Weights of a small image classifier.
Training: muon at rate 0.0029, 7600 steps, batches of 64, held-out accuracy 87%.
Rows from block 7 of a small image classifier, named by matrix and row number. Rows with one number within an expert belong to one neuron, the router's apart. Each number is 128 + 24 x the weight over its row's rms, rounded and kept within 0 to 255. All counts start at 0. Numbers have three digits each. After the name is the row's rms in percent of the matrix's.
Before each expert's rows are labels from the 100 images, of 14976, where the router gives the expert most weight on average: "top examples" is what is common among them; "patch colour" is the nearest of a few named colours to the mean colour under the peak. Only what is clearly more common there than usual is listed. The data: telescope images of galaxies (Galaxy Zoo DECaLS). In brackets: how many of the 100.
# router: router (model.blocks.7.mlp.router.weight, 32x128, trained with AdamW), inputs 0-127
# gate: expert gate (model.blocks.7.mlp.gate, 32x128x128), inputs 0-127
# up: expert up (model.blocks.7.mlp.up, 32x128x128), inputs 0-127
# down: expert down (model.blocks.7.mlp.down, 32x128x128, transposed), outputs 0-127

# expert 9
top examples: spiral arms: yes (42)
patch colour: brown (50)
router.9 098:144132122119127120134146103142135102149133090149091138105150132101152068118155154134161140131155107093152152129091140160175115133160170130153138113122109093114125168142106170104118109151132110130149101100155124118134166148163149126153121127121133148117117147143106130160115125149082080141173111118137133084153056095123116162134135098181106130174119122074142118139146113146116130122139
gate.0 009:128128128128128128128128128128128128128128128104155100128128128128128128114184094128128128128101113128128084128128159128128138128128128124076073128156128128128178044128128128116128128105128082098128124142070128128127128072128090128128128128184032167128128097128128128124128139075128128128138128128128128198131128128097128128128128128166128128128112128128089128163163128128120128128204
up.0 011:128128143128128128128128123128128128105128129128128128090176128079126168128128098128050128193128128128221128128128128128128158105159123116128128128128128111154128081128092128128128128128146121063128128134128103128244145104128128185128128128128128111128149128130128128128128128128130128128128128128143128128060128128128128128128128170128174128128128128128128128128206128128128128128136
down.0 012:175128056128083128128128128128134128128128124183000128128128128128128128128181128144128128128004128135148128098122141128128128128128128128128128128072128128128128128123128128106128128191128160128128128128128128128128158128128128128124080128128128128128128128128129128116128110128128153128128129128128127128128128128105205128128128128136128128128128128128128168128128128128143128128128
gate.1 144:108119125176076109102127102127118121135116104164101149156138147165118089148136094076142128136122109133149147164128135038142104165105077166147145148090139136133135122137140107082114143152126140143087101143082150143072158107108119135160123101179123165157127146124153109136150117110148123103107116141142121135102116142131120152103145111124143140130140111117129117146145091173149131118136
up.1 139:142141148112127108099119128130127143121128105108118133117123132095135101153117098100078108148122081129115121171101186111178128143150125143128095108089134146127144134106154128120109148154130153113123124171113138142111150106106140085126122124153155130146120116079144138168133148163116124121151130151138103124131176155104078132154112122085105197124130084094151165111125090172169145121173
down.1 149:177119102140138123160123145118118127116136115073164142184140150098142150117090193143078109132107132170124121140152140165096134109105147154144094154128145123144128118147124114078138109129126142139114121170149146069145140130174129096102162121144124111119163104099138142110096110158141084142127120117115118143110107145081120129137141169138111144094152159098114134103100093165109119147118
gate.2 138:139145105118140157108129106113109122127113195137114156067136117103126145097112100152141192118102126159125103128124074140104082130106110087141132129158157099139143136129130094151153139135151124136109151108128133142122110163125119158140130089138123129101086119143171091138133133178135176122124093157088151147158118102134177136114110103087119159141131086150169098144127150119109138127134
up.2 128:129150117098137113127127159090137145143113163117136150094148125163116096099152155137098153128116126190092120156136148135123111127125112116166137130119081127124113162127124113165146131133125107140159098137087138112085141171116099167110126172117093130091109147117125126149121133171141185100147061114146147138114156126105146140123097118134181120100135103106092127126149080114128130174094
down.2 151:091112126102128122106142076142108092136184137159131117148128117133131095134159138114102101130128132108143110152129159085168103112090119118131091132136098127132139145087174079109103124112093134117122101151120112132116140159149121152127165169132184126142168138146139138128143111218149140139136124135110112137135131172113115145152110122133126170101127123139105094102111069107161118126154
gate.3 020:115128124106117131122085128122103110120135139132128128150128072103128129127138170111125180157123129129114128119126134128128126121083139132124111168122087068088152156129147129116152126147132128119129121137142185096128104128134129168128082129158160133135138128127164113128136130119128175128158128153129090154126133172127138121167128128133083147128157141245091128126128136104081084126128
up.3 023:131106146123086128136142119130144128146154128128163126128128144137121123117128095128119129156149128128091135158128144126122128128128122099137128128120126126128138133130175114128128133125128120128118201106132128128128128115118128055170185128106162140126136118179141132124129128186129128145120114128111124179126035060128121136202114156182121128128117107126103077169114098095128125105128
down.3 022:128106060128118108127155097123128136164123122130128128154130125128136128123129132133192133127125129120123128155130139128108117089095056069136131128124158130129091143156132115136121113114128196161106128124107149102115129134135128119128128144144127120117140127152152091110133114114191128126129128138167114054128166132128184131131116056128120128179127178130154128150130118186117128128128
gate.4 037:184140120147111133143129129127134129174143119079139126099154115128179151101166087128151096103121148128155121118128102094136116146129122133075112187123153115136097119118128122134153108133122154125156147168131105160138150134132113124071099045112135129171148103129134144052156125159133126142122134143127135143147126126107126142178134105159174119096144112112129133120149097143139150118110
up.4 040:169125100149115101114127133123189094155136128112083136096136127125160086122126109129118105137125124101184203125158145102125131145146138138112122111113140142143097119115134127127144134125132126123146145165150120162176116135140094104112131111165145149157127123142135148157059080141096120159134156175119123136130152126132127067174112141135182129126104136075103132130142126128100131099116
down.4 042:158130112143117095136113134103172129152115108120082103149128121126108119145125119136156103112135083119125147094158132196114139126157118117114146123143133129130126058159137117127144115114093135116143138142183140143130120200113115156127137148154118145128123136130156109179031120137117145127150109178114125119098148128114074107126119118099171134126092135146119108141133138102095139128149
gate.5 130:124156085131165127112137109132088135116149161150122126099130153113135146122145117120163110113075156099154119112125111100166125129076125101131133138085110105160123104101127121147179157182155119132146153121136171179075095154090120116144100122133144162188127117143143100135140130098142128123121129110091127128132142088146164163141151148128137133101151092144115127101115141129119066151119
up.5 130:123168103087138111154127140139117109116151164128129145094105113138128109105151105120127104121157144105157112140131128088157201099144095134151097113133109148131147120148123131098108118122157136149119113089169170145128124089100170131123165162136092151193109114087138161155148125102126133123136142122166133126105162120118097160076131119133125196088129139116134090098123123126119097120132
down.5 141:116151086100149130119161146133157131127121087093138106114103166170118129158113127110159150133170103101131121166162165124130193092154126143122086098143094122151112098118104144127121130154130136132127114117118112139085107154115139165147115131132158102152130118089129164137144177099097109184154166118197122137100131135111114126116101087095128141121135102144110092147121141121138127135098
gate.6 124:122134116121129139119107121132120181117081159142123124101152125084117101120166131141119113147150134160106084135174102084135129132119129111125097131147161137133137114123179131137105109133104127109130184120096169147138146125091133115070207176095126175135120163127170116167117139129136129132116105114124110136112102136157124096110110138150137138189122117109069127101114111113142128143129
up.6 115:088129122129073144134113124111173134140120118128119130152153115119095121141112112124138086176124122117106130168165110091141150098112144084130124135149150124099134085143150152178133082118089102154135162125107122168153141120125120085130176176114191140134171138129129131137116088129164122103115146116118136149129089139113128167112117126129119127116118137097133129167127085106197138150125
down.6 124:110142154118174101131146125129137127140133071132131102155105163118126123137140150129099093117134100141105108142127125118099145163137117131182166140159120104126138114126128121081110189138139129136126090192132105136155159127094144143102142120133101108088097130142124111165130153130146141115111129126176137142123101109059144116127097076127150086108161129138077140131153133175162125140096
gate.7 078:126105131155152157109120115107112138157123118105093110121069104138100118149148131139131099101135081100123116119152107122154127115127138141154107176142169124137129135171162100172137131140103151118128127153113126158144157140119144091133148156126134110108174152112128108130133071126114122126135140150160099151079127208093114102148130129092129144117099117125166117090162074124179118138105
up.7 083:146172087106082111133177119152154106100113087152147165153139145131109150104127077116115158123116123130158133171102126154169137096114122113109188096114108139106130144111089090133121126082129114141134129140139098132170086105112108150127105097151111127095136137131100124160092130129107146129136142132075139107185145125163118147129130134153159125097160173115158133144134156110120143110143
down.7 093:128142159133129132107066166126132102109112111124112130125092160125149115185138142127172128090135104148171142115125128146103097115119128135132147145146150129095086084146131132116162129138141127109153132085133141146165130183159101127141162090119132134119148107139065101196138087114077129156137140116127156119166106125140125111131138138124122154143128116098130130141129085094124187103145

# expert 28
top examples: shape: star or artifact (52)
patch colour: brown (32)
router.28 097:149158131116155155147120158051112115103165093113146109153108175095123147155126150164152105115112136140094129135126120123108115112133150136155130135105070091131128149104150097121116124142143112133095138135137128107135126135147141185157124136104123157143087136099090150188120147130159123134131126137159116134109118095130130154138154129094117141131133134190115097107191105092093169123130
gate.8 070:099127150174138112160125159114160105143080122103129115125111135157137088147135140129100122169139101123162156167130132114130128116172103135087123131154104124151180125111087190156135146138135112137118091144137146127158132127074149117096139144146122102108164093115133122126068121080149110121097147132111118152116087155087168159086129143134127145141116134110107104132134136146119096172116
up.8 071:091131162112127089128114174151144127116135120137113134140131112155169116136094153129062121117156121096198160156131103137157078097104134096132144130173107131111146133141129178100107142174169119119089146111173192145135139097123141129112140078130130129101141109110102134126133104102140100115111136133112155146104096139120127125140144128150102120139130122122096103112121119188107131149151
down.8 068:137180101130127172167104128120018156127101161157152101123114103068130151116101152094149128128124129127143107100109101133126120151100148116129114149150127099123146126181144125140111129107120139116127144117135104142125132148116133109122143122129111195102112138107178125107156128137131132099147121109116159104121116163178125124147139145121123096185146120131129177101139100125123161129129
gate.9 042:133128143107120118161163162122086129093135123115164123132108123082109096082124200120133145111142125144150105135172185107134091135168131087132129143108127128126127129128147109102110116147129143150091131141120149116165121131059126121128128113136149139101127132127101116138149128143128154121091115116097152132131147147101132210124138164057142106100143117125193131127127124126110118104128
up.9 044:110135128140126128124127070128123130150076128119115121139128140167135118137137144104118128144099097114121137121027124128131143103134159131085125134119171161120137162128129141128129176137162121106154104172128147122100122121152144139199122064130151138141125098128122083154120111132126126094160114112167131138157107149089100121111140093126146114111166102124069101128134119108128111159131
down.9 028:128107120131121129117164048153105119124111141140102120135131128155116102123105125112120134139095143157168126123112155119102123100178214126136116196105127127157129122142128117192144128132127128110147119124139134124090151131126100101080159118132129129110128115153128107128173069123135195135147133104117138127106131095110128128123132129114150140130138199128096128127156098154153127119142
gate.10 032:128122131130174136132120149129118081119096126167132155122109093105094128127137129128162138128137112122127126133137110127109103157128125089154128147180120103165180082081126125139184114152116129143163093129141126143151173144114077086071139127182095175124129137071154095085126138103128158129131130093118149129131116118109121146154176137141125151156128126127100149116136126145115126148092
up.10 034:144196083108128079199128128128160124128124131131150121128129157117186123130127132128099122126129128126124149083129134105137124128130128091132114135101177160140100148149112122127092128121120160118130169163117127120135127110122202124140120136101137119129123128219127133118108112101129128115128128175137116126078132133130133109117137099124131080106102108139188127134126128133123110067111
down.10 041:179129103135138131148168152131195136132156128036096138144129159120145119133106128123115133147112094128136128100122087159130170090128128099143127146119161163126128109109121124143128120112100149109123121128129120130153109106128131128129135079132171094123159136147127105073141161128128128095119110127141169127071128125128149129166104123042126121128119172160161140136147127136128128135108
gate.11 096:135092137128112102112166106134086139089124129121131131129100179108118110118107166079133182097147163152131136114119186107079144126137126140153150137106188105116159114123117090120103100152090162119164111099119095121136091130155143129165128114169155127147119127120123152120093125149107138131109130129121089138108133120137102127130154145114163145078148141127168139128122104129193119090139
up.11 088:129146167112130129130143163120153139153111147120123109132122131150120126125200111197134092211131092152091102156126102108139127138150127139097119080148100089144125170135116138078155152117142100101124148128161151124133139114110118126122105140089143134124131122152132137119153102087126128116127158131121092122124089142132168099155145109138119133074120095155131129147138116070118155151107
down.11 083:185069112085109118112140189149141132115109080106124127113151180143109112137182118158172080108133155138087139120148151105164086122147100083114128101124110148125068100126142112146121152154131112114143132139125148099091118143177124146155097159136132121132136150125114121136118140084148099151123150151145132096122126152126148126120137118134120136108099100120140114133128125136119127131194
gate.12 132:135100149140100136145160119169147131157075129140099151093153123096137121162153075101099104130155115100155160146121127112155159146143147194102113121094129109142100117130087110129129142128133179134107107108145096136113131120119188146117124087184162130108111145141136146173121137105105097163129094098134089130126122111120115128147114124153088149112142152170120123115135117169126108155137
up.12 134:112097140159089144134155126141153122126109111161126160112159145100120131147124053090119084097144137090132158165102117127128153148123147177102114102102153121122127115123124104125106148130155163138089103096128115156103125135114158140106124099199169137108111146129158136191100133110122106147132103098152095150151161124114103126151113123159092129142142162150124106107134097163129109116131
down.12 142:127110107135104135109141093151121142142121102173081142151146173096177146162136104116167137119147145068109119112133102140112131124128148134113173137122129116116148110131141161131103137128103147150086190169123092116138120096140121103136132072155129167097095121149178119125127135139154127127132105087134135137139087131119116146135083127145133087167101116130114116166173135106085144162122
gate.13 077:129124123130147112136125117100093145134192112129151180130176139117118120118098152138127051169142174150146100125127125118146111146162125096098128088148150150105145148176137150108120104154098135112124160128100134071127124091097188136119146085086117169093164095124122137121090155096110135132146126103124158129119136142125101106125138143133140132093140119142143109099137107126141122158125
up.13 079:133135134104138125118120162166133187123140145140169127121121099112099162102100147142123128113097130125102143131130106163097103141125121134130120092133107124115117108096099155095122079138147091146185177109150113132076112139164096129123110156133143110148120150129172156064128132179147161124091130163107106130138157132144132108078139126126137106139185141128165168151129130124090132110121
down.13 084:164116158163138119125110155109103143116136098088138129105093123091140109088129119137106130115149127150103124126128142108137128113102110104120137145063159165119119164128126136139149132133134089123123129120130152168123082173158137128082135141096110106128077135120134123134133129188115119075122128178113129122160150129128116123147173161140108090172206129129179097128126143131154134106119
gate.14 086:144127157129075072135134117119180142120124121146164119122138104115119136128163134117134141166143105117127158095114108101090151145102142106158137113103114123124121110154106116086155134074139154115171161139144105131146158103110147163183129151095136149163107103134077136128111107118092145151135144109116090157136086114142188097117123130134167088134148145161117101127127126080131122154138
up.14 090:157142141101076091134126117132134146135124132127154140150151101122061118112105125127116101154119125141123162167132108130097124144162097103148144126109138155126131124159134152135119133058094141089158090135161124117100159131123165107149148158183147133144129129138123098142086090106108126130163130119178115123133108139145171111149108127136126128160122110138126110199112120120130138128055
down.14 085:150116156104123127113144130080180124108140111176158151153151135075124131161134088132132138104141119133144140102185151154102072087124127144177135130106119170065128122132082113122134211121117103122129132115140128124128131123152127142148136119121134109157102098139104185133125144099104125133152153146117102100123150129114123143097108129131155113123107157137087136094127123132139145085149
gate.15 184:117140139121127149139117122143138140119126134118108122099131160147150115129159160148106097182131158125157102140150136060151119215122054120128144145138138139093095099151095128122148140118131132111118127163125162118118133125104115140079101117111175152149153132097135081134129081107143123113108064128170134133121123132119149131148129091163110127164122156150134114157127117139122111135088
up.15 153:136142127087101145147141107126115137138129129140130125123133141166169133163158109158128104123102141095169135119158169067193109168137086123160149139105106087107126104141091136100142119136134080107108151129153146120149090150099123121116089099108154165136167119156109116138166102153134146138101099151136120129166099138131128142122113070167119121118092116123123106144138149106102163162126
down.15 189:156133135120116133128137150144145118111121139128116130107146137117067133145126152113131115139176135090104104092126156170095130041138127161173102139094126140128104134114093113124113141101180095112162122114173119134118138131082133126176117156136115138123112115144158136123111146123101125149128107119179127105124158127123141162077179136118149117114110127126128120159121177096163075152134

# expert 0
top examples: shape: featured or disk (63); edge-on disk: no (51); spiral arms: yes (42)
patch colour: grey (46)
router.0 107:148133113090151115131170100168074126075188098137180138170120163081117138165120134160156111157169151132138147093117122165129109118136135164154155154107107125112106124149128131094136136143127154135136101128161125088151125145155096130149162130133104164097112157081130126159114122142123120122173133136125133115097105109118192121143135102123128146106124138140151096125151143135120152165115
gate.0 122:095157155108142133150150143119133156140144130143134120122119130168105119097136072078160154091160129123155121076094138067150143140122102127176138127057111128151174179133138133113113125134124122103103130119170135132092153114137136155115095115139144102146138174127092156138115168120129142149126136099133099114119170160137090125138133091153085121129146126141131134100137129140154110099091
up.0 115:179120171168103126066090158108114122141119122130116102129118126117124188108123148160098135140094115149089130164187128121127129100140159157118119125160126125104090082153133127123173115094145102153169115100124134131149110126127138141137147141074129143131130091172123104086145098129156115109129112159126144122107073095139161127150129149120164111128125131141102127153147144093100145150116
down.0 142:140113176158106154124119164105112148109123155123124125121155073172106089082183110113132126118163117126120125149143084066150124073135132144143173119124094138121072123127162148128111142117144149121116162089112128097068114111156128149179119145097144117129118110113095153127111109138121110124141126140142168140133105126145164123153120110077142119149105147166115132127116168130116136128127
gate.1 006:128162128012128113129128128128128128222173128128128128128128128128128128128128064128128128128128098104128210128128128128128128128128128128128203128128128128128128128128128128128128128128120128117128128128128096128128128128023191128128128128129067128128128128128128128128128128128128128128128128063128128128128128128128108128142128128056128128128128128128120128128128128128128128128128
up.1 005:128128033128128128128114128128128128128102173128128097128128128128128128136128128135128231128128137128128128128128128128128128124128122150128128135128128128128128128128128128128135128128128128128128179128128128128128195128128128053128128128128128128179014128128089128128128128128128128128205128128128128128128128088128128128128128128128128128128128128128128201154128052128128128128128
down.1 006:128128128128128128215000128128128140128128128143135128128128128128128128092047179128128128128128128127128126128128142128151128128128128128128028128128137128128128169128128128128129128128128128065145128128128128128128128128128128128128128093128128128128128128128128128128128128128167128128128128128078139087128128079128128128128176131128128128128128128128128128128128045128128078128128
gate.2 166:121124143116132146129109122152107111184111127125116098120109134083125093140123108123147136128135184102136137086130114131100163104137103095103174147152138139103173085119141181119129108116140145153094133152123094147166144139094147131125124149152143189135171113126130115142134100119131190124113103133145113113122075136109072132160139141105130160121099193125144117136148159135140113098105
up.2 179:124124120175117110119130145130136151108126124129096129129149110187138147122143161144136113128121068150094139137124143107168098128142182161138119134142095131183084150152124093109168126121134113099190091123148165084117128106164098132139133105106109078123115141148127103112117125159122073126110100120137141147129157084119147127115123134161119107151169085159134128150083107128124140151127
down.2 189:108149079120159137132160106130087153133098120152096129067108138134151092112136127150128150120134175132120137142126131161095106100153095119142112096127151130157119098115135158133113116111129139138114137152133086151112162129145120118147104177159119143123144175139146115140089150101137155136108153100112148147171073120157074120127189120097113144115067138133128139128141138130163111079122
gate.3 042:149118180125143134130093124106090164113135132084085129128146130127171098127133176122166156117141142152133072154168121116108087129089120122101118135110136142111150183143177114113109141142105132140135137137129084113123186151150191117138128102131123105139100116107132122173132138135114097094147127126119144137177149117113124137180109137174086106130126110154116128144116127134097088125130
up.3 045:131122108124168123108100100185123123143129158158138133125133095130128145127089106124118141115140192115137126133139119120128196140119133114128156128151107113128125092148144065136097128114148123116129147093108129185047112126121090128119147126124132145090141130119127070130173111122137128174122138117169109142150128107130128119043094136093125117129129151133112136126122131120144175146135
down.3 040:130113129104120133133117132142116126125136209127145124123131124101125188147131135130131126092112147125136122113136153143155123120102165117126173128106160092161128108120090085177123151154134159116132105158125110111157127099130113126025137128111182125159066145127128128130141129178129126122065138118106133141100133116103156088134154120167129133127137103100147124120091125124135129128128
gate.4 019:128103128151130203128128128065113128128128128128193106144128128095128128128123128128128110126128120128128063171113113128124128135109128128128157128083184063128115128128128126128189130128128128093128057128105128128146128138108128121128128108128134172208128149140143210128127128125128141128104128135128128130103128152128103171151128128128100128128102128128072104128128133128128113128153
up.4 019:128128128128128128128128137166172136048076131128128128056156066128108138071128128128127128128128128128128132087161080128152128128134128105145128128128065126120150128126129128128094172128143084128128128060128128127128152104128126125128128128128128118107133120128128128193128128106118107128128128128128128075128128158126231152122128128128128120128128128128093128128157116169130149119128
down.4 014:128130128137128128195128149128128132083180128128022177128128108128128128128140129128139121153128089128118128128121128128136147128128128128104106128128102153128151146128129128128128128128121128128128128154128141128128109128126113128135128142067136173128128128122089128128131186128128128128128128128128128117128053128121156075128128106128128128201128123128128061128080128139224128128128
gate.5 013:128128099128128128112128118128128128128128128128128068068128128128128128206128128129128132133128128115150123128141128104128128128128128128074119128111128166152128128128079164175128090128128128128128128128128128137128126094105128128255128193097128072128129135128128128128128122128128128128145086138128128128128128128128128106058132128132128210128128128128128128128128128128128128099128
up.5 014:128128128115128128116117159128128128128127128128128128128128176086128147128128128128128128128255128128128088128128128128162128126040128128114128128128128128129128128173128128128128128128128128128128128103128128104039128128128128221128080128128128128128128127128128128074128128145124152128128128128128128128128128128146128140128154113128128146128128182128128128128211119128128128128123
down.5 007:028128128128128075128096107128128128128128128128128128121128128128128128128128128099128184128097128098128128128157205128128128128128128128043128128128095128128128128128128128128186232128075128127128128128128128128128147128185128128128128133128128201134128148128128128175128128128128128128128100128128128128128128128096128128128128128128118128128128128116128128128129128128212133128105
gate.6 148:146114174084143106102138140134133129168095146130141136095092159164107150113145110161142150169135136170120113102158137102126159158134079129116107060132127112105133137125144120114115120135130149113102136122106147136110117153129114156094106148141125125166111119089087145133201081140141138166156113165124126140107110129115157134118062090120084126142165154128116127162148134117122125135158
up.6 152:108157090121093144160145116131107143110157149156121093151139114097138122118109152126104116056119127125124154130115108132120119085144153114160144173136139143145150108112103149131168122146122115141113127144140127132126141117119123095149141106127102096114154133166152143106037191121128110099099135088137133114155113118125112115134196139092164161131088093144145144086152151152125117125124
down.6 167:130124160125151140114148128071135143160105138142105136123094143188137144080136134147117143124105091150127097128124127082120115168126119157105123095170128137078114103143151121075146125141117144085128154145123143129167166120130093147099110129142132139108125142086112132122168093132143083161147140143125119137122104156132135152151050080124134104131151149147086146133175134131116148136146
gate.7 022:131112097127148128128128103123130129146129146146053122104208132175129136126128138096158175117129130120161131124125102112128070163162121126128126101127124128136127128147128094128167099139127126109127129128115128104140180059131147144115123128136130078138147119129124146112129105130139118129078128094119126119154128130109128066125128128134128137108128137137096128128244113113130130120111
up.7 028:128187167128163127177126137196128118122128128109180138131180124026141128128128141128128080125173143128133130128121143181152145179093133139102134143102091128080111128127170128128128089127128128128086200100117128103128128127170128122128123132103128139086105128127128132153128110128128128098152062127128146123128128121125115131133128127128153127140135128128133128116114111141143129128131
down.7 022:128184148128129128147082126128136147128136130163128138084129126022128147125114160130169124128164128128128125127128130240132125185083182119130120126129047153110128127093127128131131066129128129128129145128128128128085128128173128147147128128146126128128128117128134128167129128128130126128113110094093128148128081128128106136138128125114105128129128128126145132129128128128128132142128

# expert 7
top examples: edge-on disk: no (53); spiral arms: yes (47)
patch colour: brown (90)
router.7 092:105144095136108112126076156105134126125180118136191116119147088114090106128130134113112133093081156158158095083106159159141121101170132139119152143084110119140176110110096127100156128080123152138140143137131165140141148158119128152187127117109162087102098118149136072151100110134141097138136081149134113129139101116114135137129109146106117135117107110139143118149142121116115156141097
gate.0 119:100143152182103149123137153161132107169140084100132133153155129149133085119098107176129098127143071110126133126101111163147137153118143128102173128078100152128121127132122140098129119085214113103148100145116141130130141105118135138106114117149124104145118135102110121149162141128129092173146112115109128145164105104169135103118154130161138115134113159147087120074107116150125121102110
up.0 118:127147122156112107106160112156153115130138126129147124126128125159118113130178114114133125103086076123125143131102068129153095133151090167142182122091109136093099129104148135103128134130167128148111108148157114174161153112102166142111118103125090087177157129124105151141148136177122102125099129108131137139135154158148128152156121101143190092141162157100138126146101146113114095113104
down.0 112:123155170096133096133122095168110165115099142112095097163130117124160097116111111138098161145108133169155102095157112164165130136134094150135077098161099134142149142124112132160135107132104122121135103108133157136141117160112129141150149143154131138159147118104136091111126126141092116158137093132140134145163084110155136130084127182101121100121178097089111156146108121073164110123122
gate.1 013:128128128133095079121128128122128128128128128151088166122130207094128134112134128128109127119142115104158138128128128075128128088137147138128129151128110148150040191128128136128122128155128140128128107136128186128128128174128129107128128128127128128128128128087153128128128128097158168128128086147128128128128168128133123174112134129131128111127128136108128111101128000126128128128128
up.1 013:149124123101128128128089080128128167128117088128092128174128081221080128128128195128128095076129124121112164128137155126087128128128132128129129144087128127149088128074156148128128186128128157128126129116093185123126128148126126131147133100128126128120128129175128128121191161128140128128095146128128146128127128135124111128171115128128129088128136134127128108128156088128162152128128
down.1 012:138128154050128147128128128128139128175128129107058128128127141133128122129128179128158127128128146128128152128128128128128128128128073128107128122121128128128151128000207128129127129126158127132128128128128128128128131128128101128099124111128166128125128128128128174138131189128192128161128153118130128092128128129098153096153128128111128128126128132108128128128128143128128135079127
gate.2 016:128132178128112139128128128128153128128127125128131128131128120128193130094060149128123093128128025128128128157128089127135128142128128128118139128042128128085131128128128089128128132128131128128128105082157130137128129128156128114119161150128128125134128128132128145128125128126175128119128128093128090143127128140128143107128128128169128133133136128128137128027128184092088076128154
up.2 017:103115128126127125128128075128124144128119146095116128100102160146145110128128185180123129124128202128119123145203191119132124082055128128128136127128129128128148128129128128140128123130127128128132129033114128104148131128128089099128086128100128128139119128128127108128147118136128128129128140133128127203129108152128046128120128182128124155123145128124128128128129128127130135116159
down.2 014:183128107122128128118127125128109128128128118133111130087112128128142128128128153153121173123147066128125126100134126128180126128105129128058124128128132128136195128128115161128206128126123128105128142152113163123121128145128029143129099122128128125128128129100128136128135128124126135132128159099128200175128128128095131137101092178128128132096122120120123160134103135130114203128128
gate.3 032:116152176164132140142116138124140081129148130103124142138067166126078130071102125143104148138127111115130090150130133103152126125144112140127170032122143129093128145118106085143124132115128128094128128135152150145126149147152127119128120129136121133130159155130127119138080154120099098147147130129131129105136091075173151206119118132144143122126079140100128146128129131114119080144128
up.3 028:126129128148128149122138163176081108114132095128121128128130148124117138121104128134084120075129128111177148172143157096134128167108153128194128110133137058117124128098124125128156108131127100139135154128128134132148113174123117140104085123125105125104127127127144150146130128202095120186126121151128098153122135100175136128172129105123111121141090130128093145142089158131148140127065
down.3 028:125111095110128139155113142134128188096128129100106097145128091179092132128115115130129121127072154137128174125189131128130127147160140136138082117131023080128138057136128137139132127163129148172130123173126113120110129161141125124128140109138130115102136155131127163124114170129122126152158128116111127116105122120128121156096129135128129134128162156114133128166105126117144123129071
gate.4 029:119167127069128124133176128130114098171128113127128176078140103125112172126125089174134121150126129133155128126128173128134124137126110128138068171123094132201178117131111122128130124155127086156147126136132134125160133145133142113116128132127187127112128090134123141131124124137127136128134138077083116153125148128168128137124129069109060095131154123100129121110123097126136092140129
up.4 025:123115127123102117137128128125090128200123129167132125165128138128140131124117128154128130130138121130123111128129095082152122123186113128124132129087127198128106159122088137125119120059128122169136126140114139112111103098140130124120142129154154101112119095148127147122116070124124169175157164134128136198136132130083139127128106144138081115135152114131124129057088128138136124133180
down.4 026:128144133082162112128128140106128141119130102128123136130150063093128120158139128166128132128123152128114146128128148090123164188113166062120123163115128145130133061137121131128133155135128140127129128125119120128185109129162128127115128127132128133101106150142128182128113153102125106128185141057167118181128053126133146128128135095121120129134124094118084128128123184128123128127133
gate.5 123:130123094135159131090124142119158091122126101113179157103132150147146150045137128108088127125151099154119138143175124143108112096123126144073103124160153137077093126132131162111096102100138164135136144114110124127175178133106142159122180140096137126077080127127108127111148128160128136133119153118127123124136169133092165132129129116088160096131148148125111125139120110110144154130118
up.5 148:135135127130107133108095128123151100134123117091158121139115157130133138084131114079105131076110101116142153124128155158089152063089165138110122144140152131142063154176145190154133126128135128143103110112120143104141147125108119131147118141149133120105103150148120133103155137162149125150132183119135132073180136128091173099160146126138156095120139122096131127149131112097127120177138
down.5 140:143170113077146149114128111116119165132097118074096127136109131151109133123135137117133198096140174129132112087173158186063135135128128122123120109112129137122132145137154124139134073149125116136111187111099103136128121128108107124103079148124134092115124099122158130132136148157120114105130112116151152124167108095137115107149166114156161097158171102120152126139126138089159124118104
gate.6 102:135150082138185097097136126116135124106182136171129138100119155123100080093129169145152140081105111106139129089121130143134137136142114104142125164158138136160103141160194125098151121128125073150123103104099115126092148143126133116111128096148157138142136105137138138115128129114186121109149110161105173147155142103119128098122157133152100132156101132076138087132121108156151112130133
up.6 108:092110132144192124104122131128149119153116111104158140102165151137166107125121152187119128149097119112116151133142116170099080122135116115136166179125146120131130136128138153137131070115125098134120150130115116132121121151135088127103126127150109137138120139171109145113118127114127138082119115224107137154108132143130182115117129116113120103129098134143148085130098120108197087142121
down.6 103:125145135115166104138169084151118134101119110111111142124119102135131126136122142119139151171144128115116127132123092147154127135138163134128128117103121125134121142048129117157104125145099131141159138148170145104195148121113118132114154176112148149154131133128141117168091119133115156108160140125143113082117067124123133129125079096102138112054096162124128130160145145159100077099161
gate.7 016:111128131131097129202147128096100128160128082128136128087128081112128128128113107128119117135135126166128137123096068175129128155128116128133128128168125138128128128051128128175050103101129119128128129171128148134084129150128104122128158128161128128173136128128128128158128128128135093179159128141136114128125128088128117128100139088146128128119075128128131128094104103187156123128124
up.7 016:166112126128157109148128155129104179127128122080168161095103128131171152128127128128082128128122142128128098128128152131148127128067128084128128128144128123128161133128136157128116128128121128126147167136091128154130102128128128128094128106128128126071128133128122128085128132130128128099158126128128139128130232113136174128170128165128115097128129127215169128162124124128074100118129
down.7 016:105127146128128128128128132128128128128179128057128128121128101125085128128128128128085134128128128128142133180111128137182114127128069168128128107174166128128128075128100128064128128156137123128121128165128130128157128108128128143128128128128128169090128053128130128113128128128136097127128114209128168128150139139139154144128163128128128126128142128128202132128103128133051125128132